Rows from block 5 of a small image classifier, named by matrix and row number. Rows with one number belong to one channel. Each number is 50 + 10 x the weight over its row's rms, rounded and kept within 0 to 99. All counts start at 0.
After each channel's rows are labels from the 100 images, of 14976, where the channel reaches its highest value: "strongest on" is what is common among them. Only what is clearly more common there than usual is listed. The data: microscope photos of single blood and bone marrow cells.
# c3: 3x3 conv (model.blocks.5.c3.weight, 128x128x3x3, standardized in use, each kernel summed), inputs 0-127
# c1: pointwise conv (model.blocks.5.c1.weight, 128x128x1x1, standardized in use), inputs 0-127

c3.82:55 62 38 50 62 72 43 38 66 46 45 30 42 43 41 56 37 47 42 54 47 50 59 34 66 41 50 54 52 41 45 61 62 43 53 65 37 52 45 60 48 57 51 55 58 46 51 48 34 57 49 53 36 40 47 41 34 56 44 62 58 52 53 59 48 46 65 55 62 36 53 51 54 55 31 26 22 50 45 37 35 61 56 52 52 35 54 38 59 41 63 42 41 46 54 55 53 41 58 53 37 42 46 51 57 49 48 49 59 49 45 52 37 70 49 57 57 37 53 54 59 41 54 53 49 08 53 56
c1.82:64 63 40 59 47 70 38 46 63 44 45 45 41 66 43 64 37 48 43 40 46 54 61 39 77 39 50 60 47 46 41 74 67 44 48 53 43 49 40 52 41 53 43 50 61 49 56 44 31 58 48 49 35 44 38 54 40 61 44 60 54 47 56 52 44 49 57 46 56 42 44 44 63 49 34 28 29 36 40 39 39 59 51 59 59 32 54 46 70 49 74 47 38 56 44 53 52 36 49 52 36 42 36 52 56 51 47 47 54 51 33 45 38 60 44 55 51 37 59 54 57 41 55 51 49 22 57 51
strongest on: cell type: artefact

c3.98:30 44 35 59 50 39 52 37 50 53 45 56 44 45 39 54 62 57 49 63 61 60 57 67 49 59 58 63 57 41 42 54 52 46 47 56 41 44 50 46 55 51 56 40 73 50 47 54 58 51 53 70 56 52 58 52 75 62 57 58 43 44 39 60 45 70 44 48 53 56 53 46 55 57 49 41 33 57 53 39 53 44 45 45 42 45 48 51 52 27 42 60 54 33 35 61 52 45 83 73 59 60 56 49 56 43 66 82 63 56 50 71 53 50 50 49 48 61 43 47 44 46 51 49 44 31 40 55
c1.98:43 45 60 49 61 40 72 59 50 51 34 58 70 50 44 47 50 55 44 59 56 53 51 62 45 56 65 65 53 37 46 42 54 53 48 49 56 40 39 69 67 43 48 39 66 72 50 60 45 51 49 58 53 78 64 69 55 68 47 65 45 51 39 57 42 56 50 44 43 57 46 40 48 44 39 32 25 46 38 31 58 45 54 50 47 69 48 59 40 37 39 63 47 47 44 59 47 66 54 59 49 70 42 37 51 47 64 53 48 64 46 65 69 38 51 48 42 52 45 58 46 48 50 57 59 53 43 56
strongest on: cell type: segmented neutrophil

c3.51:54 42 64 51 56 36 62 62 37 43 38 48 54 52 46 42 41 56 49 41 35 50 45 48 53 50 55 54 59 56 50 56 32 65 54 60 50 36 52 76 51 55 53 39 46 57 59 60 49 41 55 55 56 54 51 54 52 67 49 56 27 52 50 52 42 35 44 58 52 53 59 43 57 53 48 40 53 66 70 55 45 54 40 33 53 71 60 52 58 44 42 35 35 43 39 54 36 67 50 35 37 75 47 26 67 63 66 29 41 56 61 46 61 53 43 32 43 46 46 36 53 53 58 48 53 57 58 64
c1.51:50 46 67 47 58 49 61 65 50 42 40 53 59 55 53 41 39 49 33 38 43 61 51 50 50 46 52 60 59 53 62 51 40 64 43 53 52 37 53 67 44 69 55 49 71 62 44 45 44 33 35 59 47 61 46 46 47 60 47 52 29 57 30 52 49 31 44 46 51 55 47 30 50 43 44 53 48 50 46 41 57 54 40 48 40 66 57 57 58 53 34 35 46 31 41 50 33 77 43 36 32 79 52 46 60 53 67 36 41 55 46 49 55 57 30 45 36 43 57 44 59 45 54 58 49 57 46 58
strongest on: cell type: segmented neutrophil; smear: peripheral blood

c3.75:57 49 49 48 55 48 43 44 41 46 62 50 42 42 44 46 60 19 44 45 60 17 16 53 38 46 47 32 37 59 57 49 50 53 52 56 43 67 64 49 40 53 54 67 28 34 56 47 57 50 62 46 49 50 53 44 48 47 57 48 61 58 48 58 67 61 45 48 60 38 46 47 53 52 54 80 59 55 41 58 46 46 48 55 46 51 42 41 39 62 38 52 55 52 56 44 50 57 52 57 55 29 65 66 51 46 51 57 53 62 52 40 36 33 42 55 53 48 41 27 49 52 56 35 40 54 56 48
c1.75:50 52 43 33 51 54 46 53 53 53 60 52 28 34 41 31 68 40 53 50 57 37 48 70 52 52 55 52 53 47 46 46 41 42 51 65 47 65 57 62 34 56 50 55 39 29 46 53 59 38 60 53 46 51 40 51 63 55 56 52 50 21 43 66 56 64 35 43 51 47 44 54 49 51 55 66 54 50 38 56 51 47 39 54 36 54 47 44 42 62 47 52 56 57 49 51 67 64 61 58 66 44 62 66 54 60 52 66 73 57 51 45 18 45 39 47 47 42 53 41 43 56 39 42 46 34 32 54
strongest on: cell type: eosinophil; smear: peripheral blood

c3.74:39 35 41 52 47 43 39 48 44 38 48 57 41 42 38 38 49 42 52 54 57 30 42 41 31 56 41 36 37 34 60 40 63 39 49 51 41 53 39 58 52 36 56 63 54 53 55 54 49 63 55 53 54 45 44 48 48 46 50 38 68 58 41 43 65 61 57 64 63 39 70 46 41 56 78 45 67 68 70 66 37 42 54 45 29 55 38 46 27 50 31 49 55 37 48 46 33 64 55 56 54 44 47 48 57 52 69 57 42 45 57 51 42 49 58 36 41 52 48 34 40 55 42 48 46 48 55 50
c1.74:54 54 29 60 47 53 46 34 56 55 38 58 39 53 45 55 49 44 32 51 73 46 53 33 40 44 31 57 39 31 62 53 66 39 24 56 48 50 43 59 49 48 52 59 50 49 48 30 41 48 43 58 52 52 41 46 51 54 57 41 55 59 31 43 71 62 53 43 64 49 49 39 48 47 62 44 55 45 50 56 44 40 54 56 31 55 42 42 41 66 43 55 66 55 50 48 34 73 47 55 55 42 34 51 53 31 79 59 51 56 30 56 36 46 46 37 37 49 51 41 50 46 49 59 57 49 44 44
strongest on: cell type: erythroblast

c3.87:43 40 64 56 58 39 54 53 46 58 40 79 58 55 53 44 57 54 59 36 51 49 57 58 53 38 50 56 54 44 47 41 60 49 70 46 54 57 29 38 56 49 43 48 62 60 46 63 63 47 52 49 55 40 50 47 64 56 36 46 48 37 50 40 56 63 54 48 47 59 60 59 40 54 66 40 66 48 51 48 51 38 49 51 37 47 49 75 55 47 50 53 54 44 48 38 52 55 55 59 50 50 29 41 50 66 59 52 40 41 50 55 43 36 47 43 49 54 52 22 40 33 22 57 62 78 27 62
c1.87:50 39 67 60 58 26 58 56 45 58 45 66 58 55 54 57 54 55 56 31 57 52 55 67 60 53 51 53 63 50 41 48 53 55 70 59 50 60 34 35 57 55 32 38 49 56 41 61 62 40 51 50 48 46 52 46 66 53 32 45 40 25 49 41 56 61 50 45 51 54 56 58 50 52 56 55 58 44 45 34 57 38 43 50 50 44 61 63 59 46 61 56 54 52 40 31 52 53 58 60 48 44 43 40 43 56 52 56 51 50 55 50 48 39 51 53 57 54 49 17 24 44 18 53 60 66 35 59
strongest on: cell type: segmented neutrophil

c3.61:48 31 68 47 48 39 57 67 26 37 37 38 54 53 45 46 49 51 51 65 53 43 42 57 48 50 63 44 47 47 57 56 42 66 45 54 40 43 56 67 55 58 52 47 54 56 62 46 42 47 52 42 48 63 59 51 49 58 47 60 36 50 46 47 44 40 45 48 44 54 61 52 55 48 53 50 63 46 62 65 49 66 44 32 56 74 52 49 48 43 40 41 32 49 51 51 49 71 48 41 35 72 51 50 54 55 66 18 32 64 42 49 70 54 38 43 51 42 57 34 53 44 55 45 44 44 70 72
c1.61:49 41 61 52 52 45 52 61 43 45 47 41 56 54 53 49 53 40 32 50 56 53 36 58 41 47 65 53 36 42 67 55 50 70 55 56 42 49 56 61 51 80 62 54 66 56 56 46 45 44 39 43 40 54 50 40 54 47 44 57 47 46 37 47 54 45 41 58 43 60 54 41 46 56 41 55 56 45 52 56 59 59 51 46 45 70 48 53 50 54 22 37 46 43 54 55 42 85 50 47 28 77 54 62 43 50 66 31 39 68 40 50 68 48 37 58 47 45 61 43 50 34 48 50 39 46 65 58
strongest on: cell type: erythroblast

c3.10:54 50 43 20 49 61 45 53 58 50 72 41 52 46 56 27 59 44 40 38 56 46 39 55 39 49 56 43 38 35 72 43 58 38 49 53 53 53 56 62 47 54 59 58 43 35 52 45 59 37 48 53 44 44 46 42 49 25 52 57 56 46 52 53 66 55 55 66 49 41 45 49 47 49 53 70 60 57 45 63 56 63 31 57 57 40 42 32 33 55 50 49 48 55 34 34 52 70 50 54 62 33 66 73 46 47 41 58 68 47 60 45 42 56 60 50 34 49 39 53 56 54 50 50 43 29 55 52
c1.10:55 44 50 44 33 44 45 60 47 33 66 52 31 42 35 39 64 42 59 44 52 39 42 59 54 48 56 52 41 45 62 51 55 32 57 53 48 57 58 62 47 57 51 57 45 34 56 54 65 44 57 41 51 43 49 34 56 47 62 55 56 27 58 57 55 63 26 58 37 48 50 56 55 47 49 60 54 55 51 58 53 43 43 61 41 32 53 32 51 46 39 40 46 32 38 50 63 64 64 59 67 48 51 63 55 62 38 57 68 53 56 47 51 44 65 42 43 42 48 58 31 58 50 24 28 32 49 47
strongest on: cell type: erythroblast

c3.108:47 60 52 37 56 52 58 41 62 60 45 70 55 53 48 31 49 46 34 38 58 61 53 68 56 52 45 63 40 56 40 50 42 40 53 54 62 56 71 45 60 53 37 51 58 62 33 58 41 49 50 46 51 52 62 55 67 35 49 54 48 56 53 55 33 52 40 56 41 59 42 49 36 53 49 54 42 53 54 35 61 33 49 51 30 49 43 61 46 44 45 40 54 30 41 60 52 49 49 45 57 55 35 43 38 41 48 46 73 24 52 71 47 18 54 59 52 50 43 55 49 64 55 59 53 59 32 39
c1.108:47 45 32 50 34 44 19 38 55 58 54 63 38 50 48 48 69 56 50 42 55 63 59 62 58 58 41 59 54 34 45 54 45 46 62 70 54 64 68 39 57 47 44 62 54 48 36 62 53 57 55 54 46 27 43 35 77 33 61 51 61 35 56 45 36 61 42 52 51 57 62 59 49 56 67 50 57 53 55 53 53 50 54 57 51 30 61 65 54 55 56 48 57 40 47 53 60 38 66 56 62 54 40 46 49 40 41 55 54 34 49 60 41 28 55 45 49 55 45 50 45 60 50 52 54 48 46 28
strongest on: cell type: artefact

c3.5:58 48 65 51 61 58 65 48 45 59 44 46 43 57 28 47 42 51 39 37 24 24 31 50 31 37 64 64 39 52 47 55 58 55 39 57 46 47 59 60 56 47 52 33 48 41 53 47 46 42 39 53 38 57 67 57 53 56 45 54 32 53 45 49 43 44 51 51 48 60 57 59 62 48 35 64 44 55 39 51 63 59 55 56 57 60 48 53 41 41 63 62 30 63 47 66 52 65 52 53 58 52 60 60 56 41 61 37 42 68 41 62 60 58 38 53 62 29 45 74 55 50 46 54 45 42 59 53
c1.5:38 44 54 40 55 51 65 50 47 50 53 52 64 56 62 41 51 49 37 40 33 35 31 54 33 29 70 63 45 25 46 38 59 59 47 58 48 52 54 62 57 53 55 44 60 57 53 55 48 41 44 60 40 49 52 55 63 51 38 53 42 40 32 51 51 53 41 47 38 61 61 61 48 54 46 51 46 59 42 47 66 58 60 59 45 68 48 66 41 51 46 60 43 54 49 68 57 77 60 57 68 63 60 59 52 42 59 46 44 68 41 61 64 56 38 51 60 53 48 68 47 46 25 48 43 33 51 48
strongest on: cell type: artefact

c3.85:47 41 51 50 48 07 58 67 26 54 40 37 40 47 33 55 61 43 53 61 60 46 44 64 50 55 52 40 55 53 58 55 33 54 39 56 36 42 52 52 48 51 68 43 46 44 59 36 49 67 70 53 58 50 56 54 63 53 59 47 36 51 51 56 45 55 39 44 45 54 49 38 54 37 50 58 47 42 61 51 50 54 45 42 59 64 55 38 53 56 46 58 50 65 51 49 49 48 67 62 59 72 55 59 51 43 62 54 51 65 49 54 65 38 50 48 49 49 46 28 42 53 55 33 27 32 61 42
c1.85:52 59 51 45 58 50 60 71 64 64 35 43 41 61 40 57 47 48 43 64 65 54 50 70 56 62 49 61 66 50 52 58 34 57 50 53 51 35 53 55 55 47 50 30 49 44 33 50 52 36 38 49 37 48 56 56 56 59 45 55 17 28 36 58 43 53 49 49 55 63 46 36 52 48 44 68 45 54 39 47 58 48 37 53 58 53 57 45 51 60 54 58 47 74 40 41 47 49 51 60 53 71 60 61 50 30 63 62 53 72 57 57 56 53 52 47 43 45 41 41 41 59 45 57 44 29 43 38
strongest on: cell type: segmented neutrophil; smear: peripheral blood

c3.58:17 42 57 48 41 56 59 54 66 57 38 55 57 54 56 45 40 52 62 40 41 49 53 54 41 49 45 39 25 59 44 42 32 54 44 39 53 35 59 48 47 54 52 47 55 56 52 54 61 44 44 61 50 62 61 58 69 56 67 40 44 55 55 64 55 44 50 47 55 48 48 39 67 43 26 37 33 45 62 30 39 59 48 42 43 56 40 42 48 57 39 45 63 48 41 56 35 68 48 41 47 60 57 36 67 58 53 54 61 61 43 57 53 38 35 41 66 52 55 31 58 54 46 54 36 34 45 54
c1.58:37 46 60 63 51 51 57 56 52 54 38 57 58 56 50 54 27 47 61 30 35 38 45 52 51 57 55 48 44 60 41 54 37 50 50 45 40 30 55 54 55 60 48 43 45 55 61 56 63 51 44 52 51 59 58 48 58 64 54 49 47 56 55 63 46 34 45 47 49 40 43 38 65 26 24 44 23 52 65 24 43 58 53 48 46 59 52 44 52 42 49 44 49 57 36 58 28 60 47 30 46 63 53 34 66 67 56 45 52 70 41 51 47 39 41 42 65 47 46 35 58 61 51 49 32 42 46 53
strongest on: smear: peripheral blood

c3.113:49 53 70 48 43 53 54 51 53 39 47 55 55 47 58 49 52 57 61 43 36 61 57 57 53 54 25 43 60 57 40 44 49 50 53 52 48 46 36 37 59 44 56 42 48 57 35 53 52 31 47 59 49 61 47 46 60 50 41 34 40 52 51 45 54 50 59 63 59 68 73 62 55 54 60 39 50 60 64 49 54 44 32 53 46 38 54 45 51 36 43 50 54 49 11 17 68 54 66 41 63 47 67 28 57 36 50 47 45 50 60 58 65 61 53 47 47 67 43 41 53 52 47 61 51 54 46 54
c1.113:38 61 52 52 26 57 46 44 60 38 54 65 44 56 50 52 57 60 63 45 39 61 63 62 59 47 40 51 61 55 43 41 60 33 35 50 41 46 45 36 45 49 56 50 64 32 38 41 46 44 47 55 38 33 35 48 61 51 46 26 50 50 49 31 54 54 54 53 50 69 63 64 58 48 57 42 48 54 60 49 55 48 38 66 41 33 52 48 55 51 42 37 46 45 16 33 68 53 67 46 63 54 69 52 62 45 53 39 38 54 51 57 56 68 42 39 44 61 56 44 47 48 46 53 37 51 50 60
strongest on: cell type: erythroblast

c3.38:48 45 39 54 56 40 43 36 47 67 71 63 50 57 54 59 68 39 45 58 64 42 38 59 45 57 43 53 51 52 75 45 57 46 47 52 49 60 67 26 44 49 53 54 41 38 30 47 43 39 32 41 33 53 50 45 54 41 41 51 52 52 36 33 58 62 41 42 49 56 45 49 40 51 22 63 43 54 34 49 53 57 63 73 57 50 52 56 39 54 54 47 38 59 54 51 50 56 57 70 57 37 57 61 39 30 50 62 52 54 48 56 31 39 50 47 48 45 24 53 46 57 60 46 44 57 45 49
c1.38:47 30 46 39 52 42 35 47 40 66 63 60 39 40 47 48 66 54 52 52 61 44 43 65 53 61 53 63 50 44 67 32 52 48 52 51 53 58 60 31 36 41 42 53 53 38 28 54 48 33 33 42 33 46 46 43 55 51 33 49 49 45 34 52 54 65 33 45 53 64 43 55 46 43 27 65 45 58 41 49 60 48 60 64 38 49 49 62 36 53 50 43 44 58 53 54 58 58 54 68 58 56 65 59 47 49 53 62 61 59 47 57 37 33 48 47 56 33 33 64 43 63 49 43 44 52 30 51
strongest on: cell type: eosinophil; smear: peripheral blood

c3.99:44 43 62 57 51 36 41 40 34 60 47 50 41 36 43 59 64 51 56 43 45 55 54 46 50 50 57 53 59 46 51 49 52 64 80 65 30 59 47 51 47 63 53 55 47 48 50 64 52 54 48 48 47 37 35 34 45 52 42 56 57 05 46 44 51 58 46 56 45 56 58 65 42 63 46 54 51 55 50 45 50 46 66 52 49 48 57 60 60 48 43 46 42 45 59 52 59 50 73 64 53 53 62 56 51 41 56 56 46 63 56 51 59 49 50 54 60 43 39 51 20 33 38 20 45 47 54 40
c1.99:26 36 71 40 56 47 49 37 36 51 41 41 55 17 56 51 53 50 47 38 47 56 37 51 49 55 60 45 42 55 42 37 49 69 67 42 33 52 49 46 56 53 36 47 42 46 56 63 58 51 57 56 61 47 55 45 41 42 50 57 48 31 45 52 49 52 56 60 52 50 62 65 39 58 45 56 44 53 63 37 46 39 70 42 45 49 50 57 39 49 19 44 45 43 55 56 66 55 55 54 52 58 58 56 39 43 47 54 43 66 58 52 74 42 56 62 70 56 34 57 33 38 51 40 55 54 58 43
strongest on: cell type: band neutrophil

c3.21:45 57 58 53 55 51 46 43 54 54 51 57 48 45 47 47 57 58 61 65 63 64 65 73 57 60 69 49 59 41 47 47 43 58 79 46 43 64 38 37 53 56 48 57 60 53 48 68 52 46 54 57 53 42 38 37 46 36 43 34 55 33 38 45 54 68 53 46 52 47 57 64 30 62 67 40 70 52 55 60 46 36 54 47 30 42 56 57 64 55 51 53 60 26 61 53 55 50 49 61 42 55 37 48 56 53 44 56 50 23 52 51 54 36 46 50 47 54 49 35 39 41 25 42 55 51 47 42
c1.21:45 53 45 55 51 51 44 41 61 57 66 61 49 56 49 54 58 51 49 60 57 56 54 60 49 42 59 52 51 12 53 45 50 59 67 47 56 59 52 48 58 57 49 54 56 54 49 63 62 44 45 58 51 38 33 39 57 38 38 47 51 16 39 45 51 62 52 60 46 49 59 67 27 62 63 52 66 59 59 68 53 35 49 69 36 49 49 57 60 57 47 47 57 37 56 49 54 56 51 56 54 58 48 53 54 52 47 55 51 38 56 52 47 50 43 42 39 53 54 53 37 34 06 49 56 44 48 49
strongest on: smear: peripheral blood; cell type: band neutrophil

c3.124:57 60 63 48 51 30 62 50 41 52 21 48 58 38 53 39 34 58 51 64 56 64 61 57 62 57 51 55 56 55 47 66 43 59 57 61 55 51 43 55 52 62 30 44 59 53 45 62 48 33 49 54 44 61 51 54 30 70 51 63 32 42 40 45 54 36 33 40 49 43 44 29 58 43 58 42 50 51 40 45 41 40 38 26 49 50 59 60 61 44 56 58 45 50 55 49 49 49 39 33 43 46 44 28 44 55 54 54 51 38 52 50 38 48 59 58 54 62 45 37 40 54 57 34 74 58 42 59
c1.124:53 58 62 45 41 34 61 45 42 46 42 50 59 30 53 32 35 62 57 56 48 61 60 54 55 57 57 52 52 59 38 55 44 51 61 59 58 46 33 63 40 56 22 41 58 53 50 56 56 40 59 60 54 52 50 59 39 64 51 58 34 46 57 51 55 32 32 50 40 48 50 50 53 48 58 37 51 51 62 47 36 37 33 31 46 51 49 62 56 34 51 50 31 43 46 54 57 52 36 31 41 44 51 33 55 78 51 50 59 33 59 45 59 51 53 51 48 63 59 35 40 53 51 33 61 68 42 62
strongest on: cell type: artefact

c3.53:41 64 42 49 34 41 81 59 58 48 41 41 64 62 48 53 68 49 45 64 53 53 50 47 41 56 38 35 43 56 66 53 49 48 36 33 55 47 43 47 39 48 63 47 61 57 48 48 57 52 41 50 45 72 21 51 54 45 56 19 42 43 64 42 61 39 54 37 46 62 52 56 46 47 54 50 59 43 44 56 68 41 46 64 46 57 39 39 45 61 39 37 52 46 55 53 47 68 55 52 66 29 58 56 40 44 60 45 42 43 52 56 61 52 43 57 58 52 52 48 31 60 48 57 53 57 54 29
c1.53:46 57 64 56 39 33 75 60 44 49 39 55 52 62 49 51 61 57 64 64 49 55 60 61 54 71 46 47 63 72 55 61 48 52 41 43 54 40 37 53 40 63 63 38 56 52 44 51 48 53 40 40 43 44 31 61 49 55 56 41 36 31 59 31 53 36 50 36 34 58 46 60 71 42 46 53 53 42 34 53 58 50 44 65 48 50 66 50 62 55 50 45 47 56 45 43 52 52 54 46 73 58 58 53 54 50 53 47 39 61 53 54 51 57 48 43 41 54 47 35 18 71 59 34 42 50 48 46
strongest on: cell type: band neutrophil

c3.0:59 50 39 54 54 49 53 31 46 47 44 53 41 48 63 56 46 40 40 26 46 27 34 37 51 32 54 58 41 44 55 60 47 60 46 57 62 36 55 51 73 35 56 42 30 44 49 51 53 46 61 63 66 42 60 43 52 52 56 57 36 47 61 65 46 36 49 30 54 48 36 39 61 39 52 42 41 25 35 47 60 52 52 62 50 48 50 44 55 68 60 64 70 69 52 53 36 61 45 35 59 48 43 38 54 52 45 45 59 55 39 60 49 43 45 49 51 62 58 72 48 40 51 55 55 40 51 48
c1.0:57 48 33 56 50 41 53 39 39 45 53 57 31 49 34 57 51 44 44 28 49 22 33 43 52 23 60 62 47 42 57 58 46 55 53 65 55 41 52 60 67 44 57 46 27 42 59 50 49 53 69 56 68 41 59 53 55 59 62 61 44 37 64 63 46 44 35 45 43 47 45 35 63 32 51 49 40 45 49 46 60 55 56 59 51 57 52 39 53 63 58 62 61 59 55 60 41 68 50 41 61 48 45 44 56 61 53 50 64 54 44 60 46 31 48 41 51 47 51 72 36 44 46 43 52 31 47 51
strongest on: cell type: artefact

c3.91:37 21 47 43 49 08 56 56 28 39 33 59 49 44 33 36 57 37 52 57 57 41 42 53 32 56 42 33 49 49 57 39 48 59 49 58 56 51 46 51 71 50 66 55 60 62 51 48 48 65 58 58 58 59 58 54 56 43 54 53 45 49 39 50 53 58 40 45 59 53 55 38 37 52 64 35 51 41 61 53 40 50 62 33 53 62 50 56 44 54 41 65 60 49 63 58 44 55 66 52 62 59 41 57 56 44 56 57 49 50 39 60 61 35 58 51 39 51 43 39 31 48 46 41 40 59 47 44
c1.91:61 47 53 52 62 52 64 67 59 49 39 52 50 58 33 44 43 40 41 62 60 25 45 43 48 60 31 64 63 57 53 60 47 58 47 51 63 36 46 75 73 45 49 43 45 50 50 54 43 42 29 54 40 53 56 60 45 65 51 55 29 38 29 51 52 49 58 40 65 66 45 29 56 51 49 48 45 37 36 52 46 61 52 47 66 62 55 37 55 57 60 55 47 68 49 51 42 59 45 45 56 53 58 52 66 38 62 55 40 53 52 55 49 58 52 43 29 40 33 57 34 58 54 54 57 36 46 51
strongest on: cell type: segmented neutrophil

c3.40:55 44 44 52 57 38 59 56 55 42 66 55 41 58 21 58 74 45 57 62 58 55 44 51 37 51 45 48 59 29 84 49 38 56 49 52 57 42 57 39 62 39 66 53 50 46 51 54 48 48 49 40 43 62 66 58 59 47 49 40 47 30 46 43 51 66 42 54 46 73 60 34 41 62 55 48 53 55 54 62 61 38 59 50 58 46 42 48 49 51 51 69 45 48 64 46 55 61 56 64 62 46 57 52 47 52 52 50 56 45 62 60 57 48 58 56 43 32 48 59 25 53 30 50 40 50 48 29
c1.40:52 37 57 40 60 45 82 65 47 46 47 53 72 53 45 37 49 48 52 61 43 43 52 50 42 50 55 49 59 39 60 48 42 57 51 42 60 39 42 59 63 39 57 28 54 73 55 58 45 50 36 50 52 76 69 77 43 57 46 59 28 42 41 61 34 50 51 55 39 58 61 22 51 44 50 52 49 53 40 55 51 50 54 50 49 62 46 55 48 35 40 66 42 36 48 41 34 73 52 51 62 65 55 44 56 49 51 50 41 48 48 53 59 55 52 48 32 50 40 52 43 52 50 54 50 50 52 62
strongest on: cell type: band neutrophil

c3.110:47 40 44 55 51 46 54 44 44 40 65 41 44 50 46 49 71 52 33 46 58 54 40 53 45 68 25 37 36 51 62 40 50 52 62 55 36 40 51 45 42 28 70 60 21 31 62 60 58 61 53 47 56 44 44 49 55 36 60 33 63 49 55 35 69 65 45 65 46 59 49 60 44 67 55 56 58 59 55 58 52 46 43 48 53 44 43 32 35 49 44 41 36 52 38 41 50 56 65 60 61 30 55 51 53 52 62 52 43 39 69 45 51 50 67 48 45 50 41 48 55 57 59 46 38 48 47 46
c1.110:41 37 43 56 48 49 30 37 55 37 52 53 40 49 43 43 67 46 49 51 54 59 44 60 46 68 33 45 40 42 56 35 53 52 63 56 28 43 50 45 38 36 62 57 43 30 56 61 60 69 55 49 51 27 29 41 60 34 60 23 64 40 54 38 65 61 50 57 58 52 52 67 44 66 55 53 56 55 56 54 50 32 47 53 37 28 45 46 38 47 41 36 44 44 41 50 57 46 71 58 59 34 50 51 59 55 56 57 47 36 56 54 51 50 65 48 49 53 50 43 46 57 47 49 38 50 48 38
strongest on: cell type: erythroblast

c3.95:51 57 43 68 39 68 48 32 65 53 48 44 45 63 25 67 50 54 44 47 50 53 58 50 54 46 54 72 38 43 53 41 64 52 31 63 47 54 54 51 52 47 50 53 64 50 39 47 34 58 51 43 45 45 59 52 58 55 46 59 58 50 54 57 43 60 62 41 56 58 50 52 49 54 34 22 25 43 44 37 35 51 66 53 40 45 41 42 53 39 56 47 41 27 56 65 63 45 61 62 48 52 32 47 64 48 49 50 66 37 43 65 50 60 39 53 60 40 58 71 55 50 47 54 52 33 49 58
c1.95:51 60 31 68 38 62 39 41 63 54 49 57 43 74 25 67 52 47 45 34 56 47 53 49 57 31 49 62 29 32 59 46 67 50 24 66 35 49 54 53 47 49 51 51 65 44 52 42 34 52 52 43 37 49 47 58 65 46 49 54 55 35 59 43 46 65 55 45 57 59 56 49 56 35 36 42 31 54 47 40 42 56 61 69 49 49 40 47 55 51 63 54 38 42 51 57 61 51 59 65 53 53 41 52 62 50 58 54 62 31 41 59 47 45 32 51 46 44 58 63 44 47 42 47 45 42 49 53
strongest on: smear: peripheral blood; cell type: lymphocyte; cell type: platelet

c3.126:35 37 35 42 35 45 46 50 42 33 57 35 50 45 53 41 72 52 66 52 49 52 43 46 40 42 55 36 34 43 54 57 46 41 32 61 48 55 40 53 45 42 69 60 49 53 60 34 57 65 46 44 44 47 51 54 59 50 42 43 63 57 57 56 46 50 53 56 50 51 58 55 50 41 71 50 77 57 77 76 44 53 32 38 61 43 36 37 49 40 43 40 47 27 45 47 53 52 71 52 61 58 45 49 46 52 47 52 54 41 45 40 52 51 40 41 51 51 53 37 55 52 48 51 38 41 80 47
c1.126:46 30 44 50 39 28 45 49 40 29 51 50 52 48 56 44 68 44 61 58 53 25 20 47 35 36 49 35 42 31 63 59 56 39 40 60 50 59 45 57 53 41 72 61 36 53 67 44 58 65 51 43 51 46 40 51 53 55 48 45 61 47 65 37 54 59 49 56 57 54 59 52 39 49 67 43 65 57 70 66 37 55 48 50 58 48 43 39 41 52 45 51 51 37 53 45 49 58 61 55 59 39 42 47 44 50 57 47 39 41 45 46 62 53 53 42 51 56 35 37 31 52 52 35 44 47 65 52
strongest on: cell type: erythroblast

c3.37:42 47 62 52 49 27 41 52 46 45 37 51 46 43 31 53 61 47 62 55 47 47 50 45 48 53 40 50 62 62 56 44 58 59 69 56 45 68 49 52 57 66 56 63 53 61 42 64 30 51 44 39 31 41 42 47 46 49 40 54 60 16 47 19 52 55 56 52 51 56 61 54 45 53 55 46 53 58 44 55 45 50 62 58 52 52 59 54 53 56 41 51 51 34 66 57 47 49 58 53 49 51 50 47 53 34 47 54 42 51 45 59 50 49 35 57 58 30 31 57 13 51 35 39 62 53 63 44
c1.37:33 31 64 31 60 38 62 54 34 46 30 42 61 39 44 42 44 46 43 52 50 39 48 43 48 52 51 44 36 59 47 41 52 58 62 46 59 55 46 70 77 61 42 51 59 72 52 68 34 45 48 48 52 53 60 61 39 47 45 71 49 37 54 51 45 46 60 50 43 45 51 51 47 42 47 49 44 52 38 48 49 62 62 51 59 69 51 56 39 59 43 59 52 46 61 62 40 65 39 46 48 56 39 53 28 40 43 53 42 47 51 54 64 35 46 59 61 36 30 62 40 54 54 50 73 53 61 56
strongest on: cell type: band neutrophil